Rows from block 3, named by matrix and row number. Rows with one number belong to one channel. Each number is 128 + 24 x the weight over the matrix's rms, rounded and kept within 0 to 255. All counts start at 0.
# filt: filter width-3 conv, dilation 8 (model.blocks.3.filt.weight, 384x384x3, standardized in use), inputs 156-194, a 3 kernel for each
# gate: gate width-3 conv, dilation 8 (model.blocks.3.gate.weight, 384x384x3, standardized in use), inputs 156-194, a 3 kernel for each
filt.155 [113  80 113 111 153  92 135 121 141  84 109 185 126 171 148  86 128 146 141 136 179 136 141 181 132  99  92 116 179 120 146 101 108 147 113 127 137 103 152 123 140 152 121  92 138 146 137 115  82 131 162  88 154 140 109 124 117 126 123  99 123 131 111 130 114 122  89 127 140 120 117 130 145 149 119 139 148 131 128 132 152 181 117  95 129 140 170  90 141 135 162 140 119  93 148 127 197 154  94  97 143 120 132  87 108 152 143 134 118  88 114 145  79 149 122 139 100]
filt.156 [126 150 117 137 130 148 125 112 126 142 134 108 105 127 122 100 124 129 106 111 126 132 138 153 135 114 188 111 141 167 108 161 119 156 128 109 128 104 145 118 111 120 120 130 151 103 126 101  96 112  89 165 154 165 117 166 160 149 121  96 125 120 144 124 126 132 119 110 132  94 123 138  99 161 168 123 107 173 105 101 130 130 119 129 120 129  93 124 134  96 136 128 105 167 152 149 109 107 127 136 157 123 138 136 107 127 120 139 136 128 143 112 146 108 138 124 134]
filt.157 [113 123 160 138  84 141 118 113 105 142  78 117 133 130 104 117 110 177 135 119 144 157 108 114 137 146 117 131 109 134 132 135 133 133  83 100 120 111 138 137 114 141  88 112 157 141 106 144 127 134 131 135 134 148 102 145 124 104 114 137 133 113 162 107 117 134 155 138 107 155 120 123 137 123 131 138 100 155 132 122 166 106 119 147 147 111 129 124 140  90 151 153 108 106 154  87 129 111 138 103 121 138 133 131 108 147 112 116 124 123  99  92 134 123 130 141 102]
filt.158 [149 128 117 123 153 156 141 153 187 137 150  95 122  82 132 167 131 141 127 162 124  89 129 129  80 155 153 130 128  95 138 159 137  94 140 114 155 130 160 119 155 121  90 127  99 123 113 156 106  86 117 157 136 120 150 181  99 170  90 139 143 108 124 123 122 139 177 108 180 122 165 104 124 129  99 183  63 100 151 121 148 134 147 142 109 139 118 137 117 117 115 113 125 143 118 109 130 175 134 111 128 158 112 120  99 108 106 152 120 141 114 135 182 133 178 116 164]
filt.159 [114 135 122 170  95 165 100 134 161  94 133  94 138 119 148 143 161 115 149 106  95 108 117 174 175 124 163 147 101 124 142 129 128 125  90 120 179 126 101 130  77 111 166 102 150 134 108 129 153 134 146 165 138 118 103 139 124 106 124 119 108 147 116 137 129 114 129  95 152  75 175 155  58 146 127  87 153  87 103 145 129 174 123 143 101  97 144 132 106 114 154 154 137 130 102  95 157 112 161 101 124  95 107 108 100 119 124 156 169 118 106 139 147 127 142 149 121]
filt.160 [141 175 126 129 187 152 144  55 110  93 161 162 124 160 177 107  90 120 134 133 135 140 140 158 133 122 147 116 177 117 115 111  86  97 172 153  98 106 108 122 106  96 146 150 134 118 114 131 140 119 130 125 148 154  99 134 142 165  96 161 120 159 159  92 177 142  82 158 141 104 105 141 153 104 147  92 154 102  96 190 112 149 142 153 133 133 115 135 122 170 119 115 107 163 156 114 183 139 133 138 141 126 113 157 203 190 113 126 119 152 151 128 131  95 116 164 111]
filt.161 [157 138 154 126  93 156 151 160 116 139  78 123 133 163  95 183 145  99 110 101 124 123 147 122 162 127 117 131 140 153 122 153  92 100 114 121 114 139 147 107 115  78 162 117 120 157 151 117 122 112 161  95 150 118 118 132 119 112 139 134  98 162 138 156 128  98  96 134 157 111 148 119 138 137 146 163 110 144 117  97 125 115  99 162 145 139 117 113 143  97 155 106 151 126 108 106 108  79 123 150 107 105 120 137 130 146 141 164 135 120 142 108 115 159 107 121 136]
filt.162 [100 129 151 144 117 130 137 152 117 139 133 120  85 131 147 158 140 104  93 125 165  87  83 113 152 143 128 114 118 132 126 152 158 153 140 118 106 127 148 112 109 110 124 148 127 104  99  87 129 114 160 145 160 151 105 142 104 110 123  99  99 134 149 113 154 142 184 145 123  97 120 128 127 126 178 127 164 129 139 134 121 162  85 107 168 144 121 158 166 138 101 120 145 135 130 102  88 117 146 160 120 178 118 110 120 129 103 138 176 130 105 110 131 140 134 146 129]
filt.163 [ 96 126 123 148 127 123 116 138 118 195 131 138 149 147 117 146 148  94  89 129 133 132 104 132 106 108  99 141 147 148 173 143 143 152 106 127 143 126  98 157 121 101 136 142 148 118 120 135 123 122 172 131 121 103 153 154 156 116 130 128 148 114  85 132 157 164  81 148 115 148 135  81 120 138 106 141 137 108 147 149 145 145 106  74 139 145 133 136 147 106  95 126 169 127 169 188 133 141 163 169 131 139 184 137  89 147 160 134 168 130 139  84 117 107 148 126 129]
filt.164 [161 130 145 113 120 145  98 132 116 154 158 139 184 112 145 111 142 117 150 103 153 105  99 102 158 123 139 133 136 103  93 150 110 128 164 135 115 113 142 108 131 169 106 130  98 151 126  87 148 127 118 152 127 146  92 154 149 109 154 146 131 160 114 130 107 116 165 156 164  91 113  98 151 124 140 138 166 129 136 118 142 135 109 144 106 138 138 113 120 115 167 138 154 134 119 123 162 127 132 154 132 156 142 143 127 121 112 156 121 128 163 121 114 126 164 116 126]
filt.165 [118 149 132 125 116 155 110  94 137  99 109 136 105 105 129 106 122 178  76 121 139 126 160 127  77 141 154  96 136 130 128 110 162 157 146 136 129 110 137 117 125 173 174 102 188 134 139 139 129 111 152 179 198 150 147 122 143 151 176 118 100 146 146 143 129 137 129 116 145  98 116 169 116 123 131  95 129 129 109 125 115  95 166 154 124 145 154  94 131  99 123 106 149 142 106  96 121 140 149 112  96  92  97 112 103  93 139  83 126 101 123 123 103 130 155 110  83]
filt.166 [107 119 139 139  97 160 162 136 116 141 123 123 156 138 149 120 118  96 135  64 155  74 111 127 163 155 157 153 101  86 145 123 126 136 156 132 151 141  69 140 153 113 126 144 108 138 130 150 144 134 113 113 154 157 110 148 125 133 102 127 161 140  77 142 145  99 154 154 128 109 147 119 176 136 171 153 143 113 133 140 113 136 120 133 128 150 143 126 168 120 144 104 130 148  93 124 119  96 154  96 138 125  82 131 120 127 130 153 119 100 113  96 112 136 145 106 140]
filt.167 [135 134 133 161 142 106 149 104 102 178 142 142 111  99 129 137 125 124 121 125 120 110 111 104 150 136 145 176  97 179 149 143 107 122 139 137 112 134 118 126 129 100 103 137  73 117 113 131 135 103 105 149 113 112 120 136 127 115 103 132 159 111  95 140  99 126 123 126 121 146 113 171  93 161 129 112 107 157 149 125 109 145 153 162 114 122 154 106  90 165 131 144 129 109 151 120 143 133 137 135 125 152 149 107  73  96 142 134 150 136 125 126  91 160 131 130 106]
filt.168 [127 120 139 103 166  92 143 146 120 149 146 130  97 169 162 126 131 148 123  92 115 129 153 138 100 136 120 119 116 142  81 170 128 136 126 116 166 136 103  82 118 138  89 120 139 100 111  97  99  88 107 139 149 140 121 156 158 117 137 122 100 177 149 170 131 132 121  99 139 102 151 124  80 169 118 126 110 139 139 114  98 146 130 126  93  86 177 121 128 156 142 123 104 133 123 132 111 135 138 121 169 131 167 156 108 134 126 125 183 170 136 152 120 145 124 109 135]
filt.169 [135 142  95 145 125 139 134 135 114 140 100 128 137 102 150 164 153  96 123 147 115 135 136 119  99  85 160  98 104 104 153 127 139 102 173 143 118 150 103 103 143 136 127 145 147 133 143 129 123 100 139 121 147 156 101 103 114 130 130  92 111 153 120  88 176 113 115 119 147  78 137 149 148 164 134 157 125 110 131 110 144 119 125  78 131 144 136 135 108 118 122 171 125 126 135 121  91 106 107 136 146 142  98 186 115  93 146 132 115  95  99 120 140  78 176 156 139]
filt.170 [144 119 131 127  98  92 128  83 146 104  67  82 104 122  87 150 101  77 175  71 138 122 126 134 127 127 112 126  88 175 154 160  95 145 128  98  95  96  53 108 105  97 177 150  83 119 123 154 153 130 138 176  83 185  67 135 109 111 162 152 156 105 167 104 140 138 125 157 145  92 129 199 113 136 119 137 128 142 119 102  90 134 128  72 140 140 109 163 173 116 111 112 135 123 108 121 155 114 158 150 153 141 133 134 168 130 157 131 110 144 190 105 148  90 100 113 125]
filt.171 [ 87 110  79 120 145 132 122 122 184  99  99 112 105  95  87 106 150 105 139 129 109 113 144 120 152 135 109 132 117 167 138  88 115 168 126 128 113  98 108  71 147  80 137 185 122  90  98 160 141 126 127 171 174 116 161 148 143 140 121 172 144 140 130 110 135 168 162  98 144 116 142 132  76 147 123 120 125 141  94 108 152 117 113  97 138 140  89 152 138 134 145 123 110 115 143 117 139 131 143 119  88 127 176  85 123 114 140 148 139 173 127 107 124 153 116 146  89]
filt.172 [ 89 154 136 145  99 184 119 140 161 137 109  72 111  99 153 118  91 143 133 146 116  66 162 163 129 101 106  85 135 130 133 155 115 131 118 135 130 138 131 118 112 122 142 114 129 163 113 103 107 131 143 170 138  66 185 126 153 141 136 122 149 149 134 134 185  95 116  88 145 129 190  62 173 118 162 150  98 113 144 146 100 163 117 138  96 136 162 128 132 111 147 105 121 109 107 146 137 172 133 150 131 125 106 100 127 103 152 119 121 147  77 152 166 144 153 110 129]
filt.173 [120 145 114 164 143 127 130 123 144 143 162 140 130 112 113 117 150  87 143 111 109 125 158 127  93 108  84 128 122 133 115 103 154 158  76  92 125 116 179  75 149 128 169 126 141 150 109 117 111 112  83 141 147 123 144 162  84 137 124 115 118 129 120 140 154  71  84 170 149 114 127 149 123 154 140 122 123 113 162  84 102 166 103 132 157 119 129 103 158 119 138 134 125 134 110 115 100 133 137 125 123 140 129  93 122 159 128 147 110 135 173 126 150 111 155 153 145]
filt.174 [137 153 108 137 167 194 136 119 128 102 127 130  92 104 127 124 118 198 152 100  96 125  79 156 105 148 127 133 106 190 125  85  97 163 131 115 114 123 143 107 109 101 108 107  76 107 124 132 117 140 132 119 118 122 145 100 146 118 126 121  81 119 127 114 145 125 134  91 117  76 117 149  73 129 149 157 153 104  96  82 108 177  92 114  93 118 170 149 104 178 115 132 107 109 139 141  99 157 161 179 145 197 138 144 115 150 160 113  79 114 113  88 161  98 118 124 135]
filt.175 [137 105 129 130 136 120 132  88 144 132 196 160 106 108 108 135 123 136 156 127 161 105 179 125 169 128 107 171 118 174 135 147 135 144  90 173 158 140  71 168 169 155 113 150 130 143  93 124 118 109 133 102 113 102 103 143 161 142 141 154 163 123 153 121 154 142 140  99 202  95 147 118  97 141 101 137 106 175 141  95 140 168 133 131 163 142 112 132 145 134 146 149 124 143 115  99 127 111 183 153 124 122 137 154 114 106 118  90 125 143 132 188 163 120 129 135 120]
filt.176 [195 135 105 105 188 159 143 163 160 143 129 107 144 120 149 162 164 132 125 104  81  79 145 143 143 127 145 157  99  90 163 114 100 152 119 209 166 167 174 165  97 175 106 115 176 124 111 122 165 131 162 103 120 157 116  99 105 120 129 163 148 131 159 114 107 156 207 123 148 128 141 158 176 107 117 112 116 220 127 140 117 104 117 121  78 109 146 116 131 133 146 139 108 106  86  83 135 142 143 102 117 154  96 115 113 164 138 127 154 135 148 135  98 113 126 174 143]
filt.177 [127 147 108 152 147 146 125 128 111 114 138 169 115 123 152 134 117 129 117 148 152 108 142 126 127 100 101 124 131 141  91 158 163 185 112 164 138 125  95 120 125 116 140 142 138  96 177 138 120 127 114  97 138 138 130 105 124 130 161 131  81 132 154 128 126 134 153 112  96 123 127 126 160 125 114 106 147 149 191 123 126 121 133 128 187 116 128  88 182 130 149  92 140 148 138 156 113 150 104 123 173 140 127 124  96  96  93 125 104 146 174 134 101  61 127 146 112]
filt.178 [162 173 178 146 127 168 148 109 156 164 106  92 104 118 116 126 151 138 113 127  93 111  98 133 120 142 130 190 128 169 122 158 122 135 137 129 129 106 121 154 114 110 115  99 130 109 116 123 137 132 171 112 117 155 161 170 149 161 136 154 154 126 110 149 116 120 151  98 142 121 142 138 102 152 148  89 122 182 157 145 102 125 133  97  94 136 130 120 181 149 143 104 137 130 129 123  81  95 142 126 120 168 167 135 105  95 116 173  85 131 126 108 166 188 107  93 126]
filt.179 [127 115 122 150 133 143 110 194 102 142 148  82  93 146 141 135 158 150 120 122  89 116 133 110 153  36 111 117 125 158 158 139 116 180 114 140 166  87 162 144  93 178 128 133 129  99 131 118 126  95 131  94 146 111 135  81 144  98 109 131 129 131 133 183 117  97 132 117 108 142 170  89  93 108 121 172  86  80 108 130 107 141 138 102 181 141 127 149 107 166 143  99  86 148 125 140  83 118  53 132 119 120  92 133 126 114 184 163  91 159 166 133 197 116 115 106 118]
filt.180 [131 149 138 125 187 139 132 120 163 129 135 121 140 153 102 130 157 132 121 166 177 165 130 146 116 112  94 143 128 144 114 129 132 147 135 101 121 115  94 170 136  89 107 124 150 115 104 134 126 119 115  99 128 105 154 119 123 115 154  94 168 102 119 161 138 152 130 121 124  96 164 166 130 147 111 104 148 126 155 120 163 164 123 139 127 158 105 120 115 124 140 132 124 103  86 103 102 113 193 111  92 110 130 109 194 107 137 103 135 134 119 174 142 169 145  53 150]
filt.181 [161 118 123  91 153  87 138 145 139 116 153 114 100 155 148  70 108 143 128 111 102 139 137 136 109 120 137 170 130 131 119 121 110 102 107 107 159 154 134 122 111  81  92 150  78 144 133 124 130 114 115 137 109 177 138 155 120 113 109 160 170 109 144 138 107  97 147 115 178  78 131  90 157 120 144 143 172 109 127 104 127 111 119 149 128 117 145 107 157 124 132 147  83 114 113 162 123 136 174 150 134 126 109 146 153  97 107  60 114 101 143 125  81 110  99 148 110]
filt.182 [114 128 150 134 149 117 145 165 101 150 158 141 126  88 116 153 152 123 149  92 156 167 132 134 184 112 127 137  95 149 164 119 122  95 154 133 138 145 170 155 151 125 118 111 122 134 153 124 112 129 147 150  72  83 109 138 160 108 157  97 171 117 137 161 117 132 116 105  69 115 119 102  94 127 112 115 178 111 125 119 163 146 127 157 135 166 124 128 117 125 104 158 153 163 171 115 140 166  98 134 126 118 143 118 102 122 131 138 173 117  86 134 133 109 155 106 152]
filt.183 [137 102 133 120  79 122 192 133 124 169 162 114 127  92 119 118 131 136 136 133 141 157 127 151 111 149  99 117 113 166 133 101 100 153 168  97 164  97 136 133  94  77 113 147 122 123 115 124 150 129 116 131 126  85 120 107 128  91 148 137 103 142 115 135 107 126 137 178 128 130 104 118  92 162  78 128 163 119 169 132 143 132 117 115 110 129 130 110  98 189 118 157 126 141 148 123 142 146 163 136 107 143 121 110 136 107 117 131 178 157 139 139 117 170  82 130 137]
filt.184 [ 89 110 110  68 140 151 128 144 126 107 131 159  94 131 123 128 127 141 151 138  63 113 140 122 137 122 119 141 116 158 121 163 117 145 114 113  76 120  83 110 104  92 106 143  73 106 115 102 114 140 107 145 138 153  83 130 164  99  98 154 144 146 116  92 121 135  87  89 132 127 129 166 122 168 143 133 131 141 118 121 125 124  73 125 133 100 135  98 140 137 133 155 140 122 126 144 146 158 121 142 155  99 102 130 107 133 100  89 101 128 190 108  95 132 136 139 139]
gate.155 [125 111 175 137 154 193 158  86 114 142 155  85  63  64 119 185 125 132 145 122 149 112 136 140 168 120 134 129 106 132 122  82 128  96 123 134 139 126 127 144 101 122 105 127  98 164 123  95 100 130 134 110 122 152 142 135 173 135 130 120 127 148 125 137 143 124 129 173  92 130 102 109 103 118 105 136 108 159  91 115 118 114 121 116 105  88 122 117 137 154 114 107 103 103 106 138 136 124 132 104 110 104  99 120 157 106 144 129 126  85 147 106 155 158 129 129 152]
gate.156 [172 122 127 118 150 126 121 108 124 158 143 139 122 118 124 117 166 106 136 154 119 111 173 126 122 130 115 122 135 121 125 144 144 105 129 109 103 106 129 119 163 110 138 125 112 141 144 114 128 154 141 113 129 125 145 144 108 140 147 112 136  93  96 122 140 103 109  98  77 106 149 124 114 103 117 176 140 145 122 123 129 146 118 138  97 120 105  99 118 118 115 131 115 150 128 150 149 165 131 121 142  88 130 126 133 112 141 163 114 145 113 151 142 118 107 140 120]
gate.157 [108 136 136 115 134 131 107 137 151 150 131 135 128 137 151 121 138 120 102 121 123 105 136 129 189 111 116 103 127 130 165 154 108 177 108 101  99 105  79 126 143 133 147 112  90 157 148 145 118 143  78 147 166 110 195 109  89  66 131 121  94 103 120 105 133 163 115 151  90 112 152 152 111 119 173 148 146  98 169 113 119 102 124 153 132 111 117 131 139 150 116 135 120  85 102 130 147 152 148 120  94 141 147  99 123 116 129 135 107 176 130  96 118 108 148 117 136]
gate.158 [109 124 129 151 145 141 154 150 138 173 157 119 172 126 134 157  97 164 119 108 159 145 106 165  97 115 161 124 141  93  83 144 159  95  81 131 111 150 123  85  94 155 137 137 124 184 106 149 106 121 138 158 129 140 116 131 128 122 122  93 160 114 109 124 140  84 136  96 148 124 165 135 124  96 121 164 102 164 119 106 189  90  88 124 133  99 127 130 138  86 138 121 173 116 138 120 145 124 122 120 111 102 109 106 121  94 132 145 152 157 163 181  78 209 145 138 132]
gate.159 [142  96 111  85 121 127 129 131 150 150  86 138 115 145 165 132 105 135 124 137 139 106 125 159 130 127 136 121 123 105 111 158  98 102 151 147 151 145 136 120 108 127  88 130 103 121 103 161 201 155 133 149  97 115 124 120 134 116 152 159 139 131 122 117 151 116 185 153 123 142 142 131 146 138  96 150 100 141 143 101 142 156 170 129 142 140 145 153  94  77 124 152 123 116 131  95 125  99 123 107 105 110 114 134 190 153 106 116  98 126 115 130 115 139 126 135 124]
gate.160 [123 114 136 145 155 149  91 162 135 133 119 191 101 181  87  93  81 178 150 118 130 123 131  95 126 112  87 166 157 156 138 124 118  89 149 137 118 170  85 136 151 127 133 142  81 117  98 139 129 133 155 133 125 185  46  95 121 133 189 126 106 134 151 159 127 152 124 179 116 143  92 135  93  81 100 101 158 134 134 143 123 100 120 137 143 120 101 145 147  99 118 129  71 106 160 125 100 160 122 143 148 130 176 139 138 142  87 163 122 154  96 110 115 143 137 148 160]
gate.161 [123 134 133 144 136 160  99 159 130 161  80 141 150 194 134 119 106 100 142 166 118  86  96 130  96 158 127 101 117 144 156 117 155 131 116 109 121 105  93 131 113 184 147 112  97 100 108 149 123 142 139 133 126 151 115 151 174 120 154 122 121 164 102 152 118  93 123 128 114 167 165 127 148 158 119 167 130 108 124 130  95 133 138 100 139 108 136 175 127 129 127 112 141 108  99 103 125  76 172 165 162 102 146 117 111 129 135  98  82 157 150  94  86 113 116 159  84]
gate.162 [128 104 144 138 129 136 113 133 165 135 127 146 145 109 170 116 137 124 131 121 111 142 108 125 131 104 142 129 150 144 132  84 142 102 125 150 109 119 133 110 117 167 129 125 108  98 120 117 137 148 120 111 171 146 138 136 120  93 122 158 149 103 101 119 127 129 114 158 131 159 157 139 162  96 153 119 103  76 135 114 153 133 111  83 165 114 113 184 113 138 119  98 105 113 135 143 115 130 142 168 114 111 142 191 140 158  98 115 137 130 118 154 123 145 157 155 137]
gate.163 [139 109 121 133 138 108 103 134 129 143 135 143 120 156 133 161 124 145 108 122 159 120 109 143 100 102 134  89 156 110 134 148 133 114 137 121 114 132 144 100 149 142 111 148 139 159 144 151 136 127  94 127 124  97 100 125 131  93  94 132 142 142 115 121 129 118 116 122 178 130  68 159 161 114 141 164 140 143 146 105 110 124 147 123  98  77 136  99  98 141 108 112 107 113 112 130 122 110 150 165 125 146 139 125 134 117 114 138 161 136 135 117 124  69 123 125 116]
gate.164 [142 154 104 149 101 112  97 129 154 165 118 153 134 187 140 132 153 131 140 131 142  99 148 109 135 103 129 109 132 136 129 138 130  99 127 132 131 143 132 104 112  69 135 105 118 117 169 115 146 146 154 143 114 143  95  98 126 144 145 133 143 143 138 146 126 142 130 139 112 146 122 114 122 119 130 156 123 149 169 143 131 115 154 139 120 105 124 144 143 174 128 118 137 148 121 117 134 100 134 106 124 119 129 174 157 142 145 101 159 122 126 147 158 167 155 152 129]
gate.165 [137 107 129 163 128 114 103 100 130 154 133 132  90 170 110 135  91 102 135 108 143 137 133 162 138  86 136 137  89 147 140 153 110 118 114 130 139 129 130  85 153 148 102 119 142 183 137 121 107 121  90 131 157 102 111  65 112 132 122 171 118 144 100 109  87 179 161  89  88 123 161 129 126 140 110 189 136 124 116 149 170 123 108 185  74 135 131 126 127 164 135 157 154 142 148 141 135 102 131 115 137 163 159 151 148 142 137 116  87 186 121 183 175 130 111 149 151]
gate.166 [ 82 149 122 171 135 115  82 127 134 141 103 110 103 127 111 130 162 126 147 153 161 111 155 108 123 158 134 110  93 108 115 112 121  71 147  72 126 116 135 130 110 176 108 159 104  94 140 102 136 158 177 144 140  94  91 111 153 129 122 159 124 207 158 127 120 124 102 126  97 146 136 131 126 114 125 103 159 124  93 172 178 128 168  68  85 108 131 120 102 120 118 101 158 132 104 105 152 121 141 118 146 147 166 117 129 153 100 125 141 120 135 118 161 131 125  64  66]
gate.167 [141 126 137  98 143 118 126 124 144 131 142 124 165 117 130 113 126 159 115 155 116 156 105 148 126 159 120 123 137 142 118 158 137  89 129 163 117 124 127 103 134 108  85 116 130 111 107 136 146 106 132 131  97 160 126 127 159 123 131  79 120 138 145 120 121 146 125 149 138 123 107 141 130 131 118  99 134 136 153 152 169 131 120 128 121 137 153  99 155 157 135 111  87 123 142 122 163 113 127 140 133 119  97 138 138 125 142 123 144 102  91 148 147 102 137 115 142]
gate.168 [134 134 162 108 147  98 156 102 141 196 153 152 139 160 142 104 147 145 131 150 158  97 171 114 139 163 145 144 118 107  83 169 119 125 147 114 128 166 112 150 131 139 108 178 143 124 129 156 113  94 100 105 119 105 141 118 132 160  97 151 126 170 119 152 120 178 117 178 115 114 121 177 142  87 140 111 128 112 124 139 141  69  87 152 127 113 111 156 159 121 127 103 178 114 133 146 124 139  89 109 145 140 127 133 108 155 149 121 135 159 164 141 156 100  82 123 114]
gate.169 [140 135 123  90 118  99 124 108 127 142  84 156  88 158 170 129 140 165 123 134 102 137 116 157 138  94 100 111 116 103 138 104 132 101 139 116 144 105  94 159 168 125 109 117 162 142 128 131 101 129 132 130 135 172 174 128 154 138 150 131  89 125 112  84 113 119  67 142  92 136 141 113 129 123 113 128 133 141 116 133 119 152 185 116 134 144 105 101 108 158 129 141 165 161  72 125 137  93 155  90 163 152 159 113 151 121 118 140 136 126 104  53 125 193 116 146 120]
gate.170 [ 99  91 133  70 126 165 138 155  93 109 111 108 134 188  85 162  98  45 139 103 168 119 154 110 143 147 120 127 114 166 151 118 135 134 165 114 101 175  71 158 123 142 165 127 148 145 124 101 145 154 169 109 126  86 133  78 115  89 182 137 181  85 149 156 123 124 133 126 102 129 129  87 140 100 179 153 104 140 107  95 143 116 152 133 119 100 107 143 111 125 126 123 129 144 122 107 150 125 151 170 135 150 101 156 174 141 143 149 109 150  90 141 145 101 138 171 121]
gate.171 [100 179 135 141  98  89 133 135 135 119 141 124 144 129 128 120 134  97 121 144  79 124 170 110 123  65 111 124 136  91 144 164 133 119  72 100 151 123 116 120 143 142 161 110 147  93 123 110 111 139 117 103  74 137 124 135 113 111 146 122 134 155 151 140 138 108 194 128 163 149 111  90 168 148 114 104 138 148 137 126 105 127 170 109 104 156 111 135 113 106  80 144 129 135  86 132 123 147  79 130 139 140 119 114 120 164 115 147 157 144 149 119  96 106 145 148 112]
gate.172 [146 136  98 113 140 125 113 118 110 165 119 107 164 143 132 182 103 104 135 127 119  96 180 123 120 106 144  86 140 133 116 159  99 136 129 102  89 134 145 122 151 151 132 134 104 145 130 141 127 131 151 151 140 133 145 173  92 122 108 117 180 106 121 124 143 142 150 126  77 120 148 141 143 128  78 116 123 143 123 106 130 120 165  80 140 123 130 104 151 111 124 134 120 173 158 117 158 137 121 108 119 129 143 173 142  85 142 113 132 128 127 105 166 124 124 114 113]
gate.173 [ 74 161 107 160 141 138 118 125  67  95 120 133  82  99 108 120 160 129 130 170 123 122 164 147 124 114 163 112 107 113 118 131 132 106 103 149 112 147 133 127 150 120 116 119 163  62 114 162 128 149 132  95 125 118 125 141 116 118 128  86 151 114 133 100  99 135 113 140 139 126 137 135 160 182 143  78 107 114 155 109 109 114 141 145 173 148 118 109  98 115  82 168 118 132 158 146 145 129 144 139  95 100 109 126  91 131 174 168 107 124 113 122 136 167 131 144 122]
gate.174 [127 150 140 111  90 136 132 108 117 166 109  97 119 191 112 145 160  95  87 138 126  82 138 126 121 110 144 129 134  88  95 122 112 183 118 133 122 130 110 109 132 140 127 147 110 164 135 134 130 121 116 107 120 140 113 132 111 127 155  84 127 144  95  79 113  92 157 125 128 177 131 115 128 121 145 138 150  60 119 126 121 100 148  97 110 141 137 109 115 121 111 131 129 174 109 170 135 149 141 143 156 112 101 131 155 156 137 154 104 184 179  79 123 151 113 127 148]
gate.175 [177  95 143 107 105 166 136 139 135 153 115 165 119 145 124 184 123  89 154 103 169 134 144 105  75 109 152  84 150 127 121 124  82  97 106 156 128 128 159 115 121 103 135 137 121 163 163 126 130 145 171 121 145 107 150 156  95 116  95 110 157 151 136 161 122 149 112 105 169 141 126 134 159 147 121 114 128 140 125 105 149 116 148 125 101 166 127 166  95 154 111 104 176 105 149 131 130 111 149  83 153 116 112 150  91 152  89 168 136 155 136 197  83 173 118 146 159]
gate.176 [154 145 114 128 163 104 134 119 104 187 107  81 114 179 125 154 148  90 112 137 128 125 146 122 112 111 121 122 156 116 190 115 102 144 106 104 115  92 107 127  90 167 101 134 136 155 123 127  96 136 162 158  98 128 144 123 149 135 137 119 138 157 140 130 164 121 147 186 127 152 124  99 147 146  90 118 106 121 135 159 121 126 105 125 187 106 143  90  88 115 100  81 133 151 113 104 102 132  72 147 123 151 141 134  89  93 108 114 149  95 127 128 154  64  84 118 142]
gate.177 [139 134  93 139 124 136  94 114 140  90 132 144 159 104 129 103 131 143 122 111 123  85 107 130 136 146 148  95 161 117  85  61  99  98 125  97 127 143 113 167 125 154 141 125 128  88 159 146 109 124 164  81 122 128 147 163 153 122 159 153 123 151 130 146 141 142 146  94 139 110 124 154 140 167  49 127 108 177  96 102  90 155 134 165 120 134 153 139 147 122 157 144 137  79 141 189  85 185 145 139  90 116  94 181 125 151 128  82  72 128 126 139 117 195 134 127 156]
gate.178 [164  82 130  79 138 104 125 131 104 185 111 114 122 111 120 112  91 144 133 120 112 110 139 146 126 128 143 127  89 140  67 118 103 137 122 100 135 120 124 148  81 104 154 145 122 143 131 123 124 144 111 148 100 118 136 106 113  99 138 130 155 174 132 155 156  92  71 171 125 119 156 142  87  99 106 132 147 121  85 146  97 137 132 118 172  86 137 114 128 123 129 103 139 133 119 108 149  67 119 123 173 110 140 117 121 143 136 103 157 121 129 120 141 129 139 101 172]
gate.179 [156 129 127 176 157 150 130 154 134 106 119 179 157 126 117 119 121 134 105 101 146 144 121 148 168 149 171 148 128  82 105 124 157 164 149 144 120 109 112 135 128 140 149  74 131 145 161 105 150 120 173 107  92 168 184 135 127 110 118 115 160 109 144 166 167 108 138 125 121  93 185 187 102 160 184 121 110 133 126 113 160 133 122 141  67 121 149 131 127  98  87 147 123 125 129 175 182 126 121 131  96 117 129 160 110 116 119 141 138 101 127 146 141 128 120 168 145]
gate.180 [149 130 107 126 133  91 132 122 144 119 152 157 154 151  94 108  92 137 116 154 119 128 132 113 153 100  74 160 145 144 127 130  93 169  99 122 143 120 134 130 118 126 120 123 128 119 154 129 126 158 114 122 133  99 137 113 146 128 149 164 127 129 125 114  84 150 144 127 127 124 187 101 170 132 121 177 137 160 132 111 158 111 143 116 154 143 165 150 138 127 122 119 131 113 116 166  95 168  98 166 142 144 127  83 144 146 101 143 106 146 107  97 158 142 146 158 119]
gate.181 [142 109 136  86 161 174 153 117 100 144 137 110 163 128 173 154 112  73  91 156 119 152 161  93 131 127  84  98 141 141  98 151 131 140 108 142 182 121 108 136 114 109 141  87 152  78 170 113  84 155 115 121 151 113 112 134 105  85  99 141 105 157 103  95  97 102 129 122 189 183 134 156  99 108 129 108  85 135 152 107 111  98 102 132 100 101 143 102 153 138 127 127 134 148 161  99 126  98 150 138  98  98 137 110 119 140 139 162 169  96 152 130 146 138 142  79 120]
gate.182 [138 143 126 132 133 113 131 169 130 180 110  93 162  86 127 118 188 128 141 153 116 132 109 125 141 122 162 146  79  99 125 107 120 177 115 123 148 103 164  78 150 179 129 108  94 135 115 137 105  96 155  90 145 156 128 157 121 116 130  64 130 130 127  98  83 107 124  83  93 132 167 131 122  88 175 171 149 148 129 142 141 157 160 120 158 119 146 158  74 156 134 173 163 116 100 104 151 118  94 117 134 135 156 117 138 116 132 118 155 143  83 141 131 130 134  94 129]
gate.183 [147 138  77 147 117 143 145 144 116 115 110 145 111  91 112 132 166 106  93 132 117 108 153 150 123 124 163 153 103 184 149 133 106 105 103 138 124 128 113 151  94 148 132 139 131 141 168 146 120 134 142 126 151 114 128 116 158 129 120 125 100 140 122 135 123 117 112 120  95 126 133 127 145 130 161 141 128 121 124 141 126  99 137 150 130 149 119 119 128 134 154 115  91 126 136 101 118 153  88 106 121 134 117 134 131  93 142 144  96 133  67 102 123  93 176 157 117]
gate.184 [114 127 134 166 153 151 109 147 140 149 147 115 114 148 121 123  86 102 115 132  80 106  97 138  94 171  88 123 158 135 153 137 130 115 132 111 117 128  83 101 158 134 123 167 125 158 109 109 117 112 122 139 127 111 176 127 159 154 130 110 114 125 146 148 114  96 145 154 130 133 138 105 157 119 111 124 128 120 105 121 131 164 128 113 105 134  91 175 175 123 101 104 106 159 119 120 147  92 147 128  82  99 121 126 113 102 163 107 125 128 160 191 127 108 154 158  77]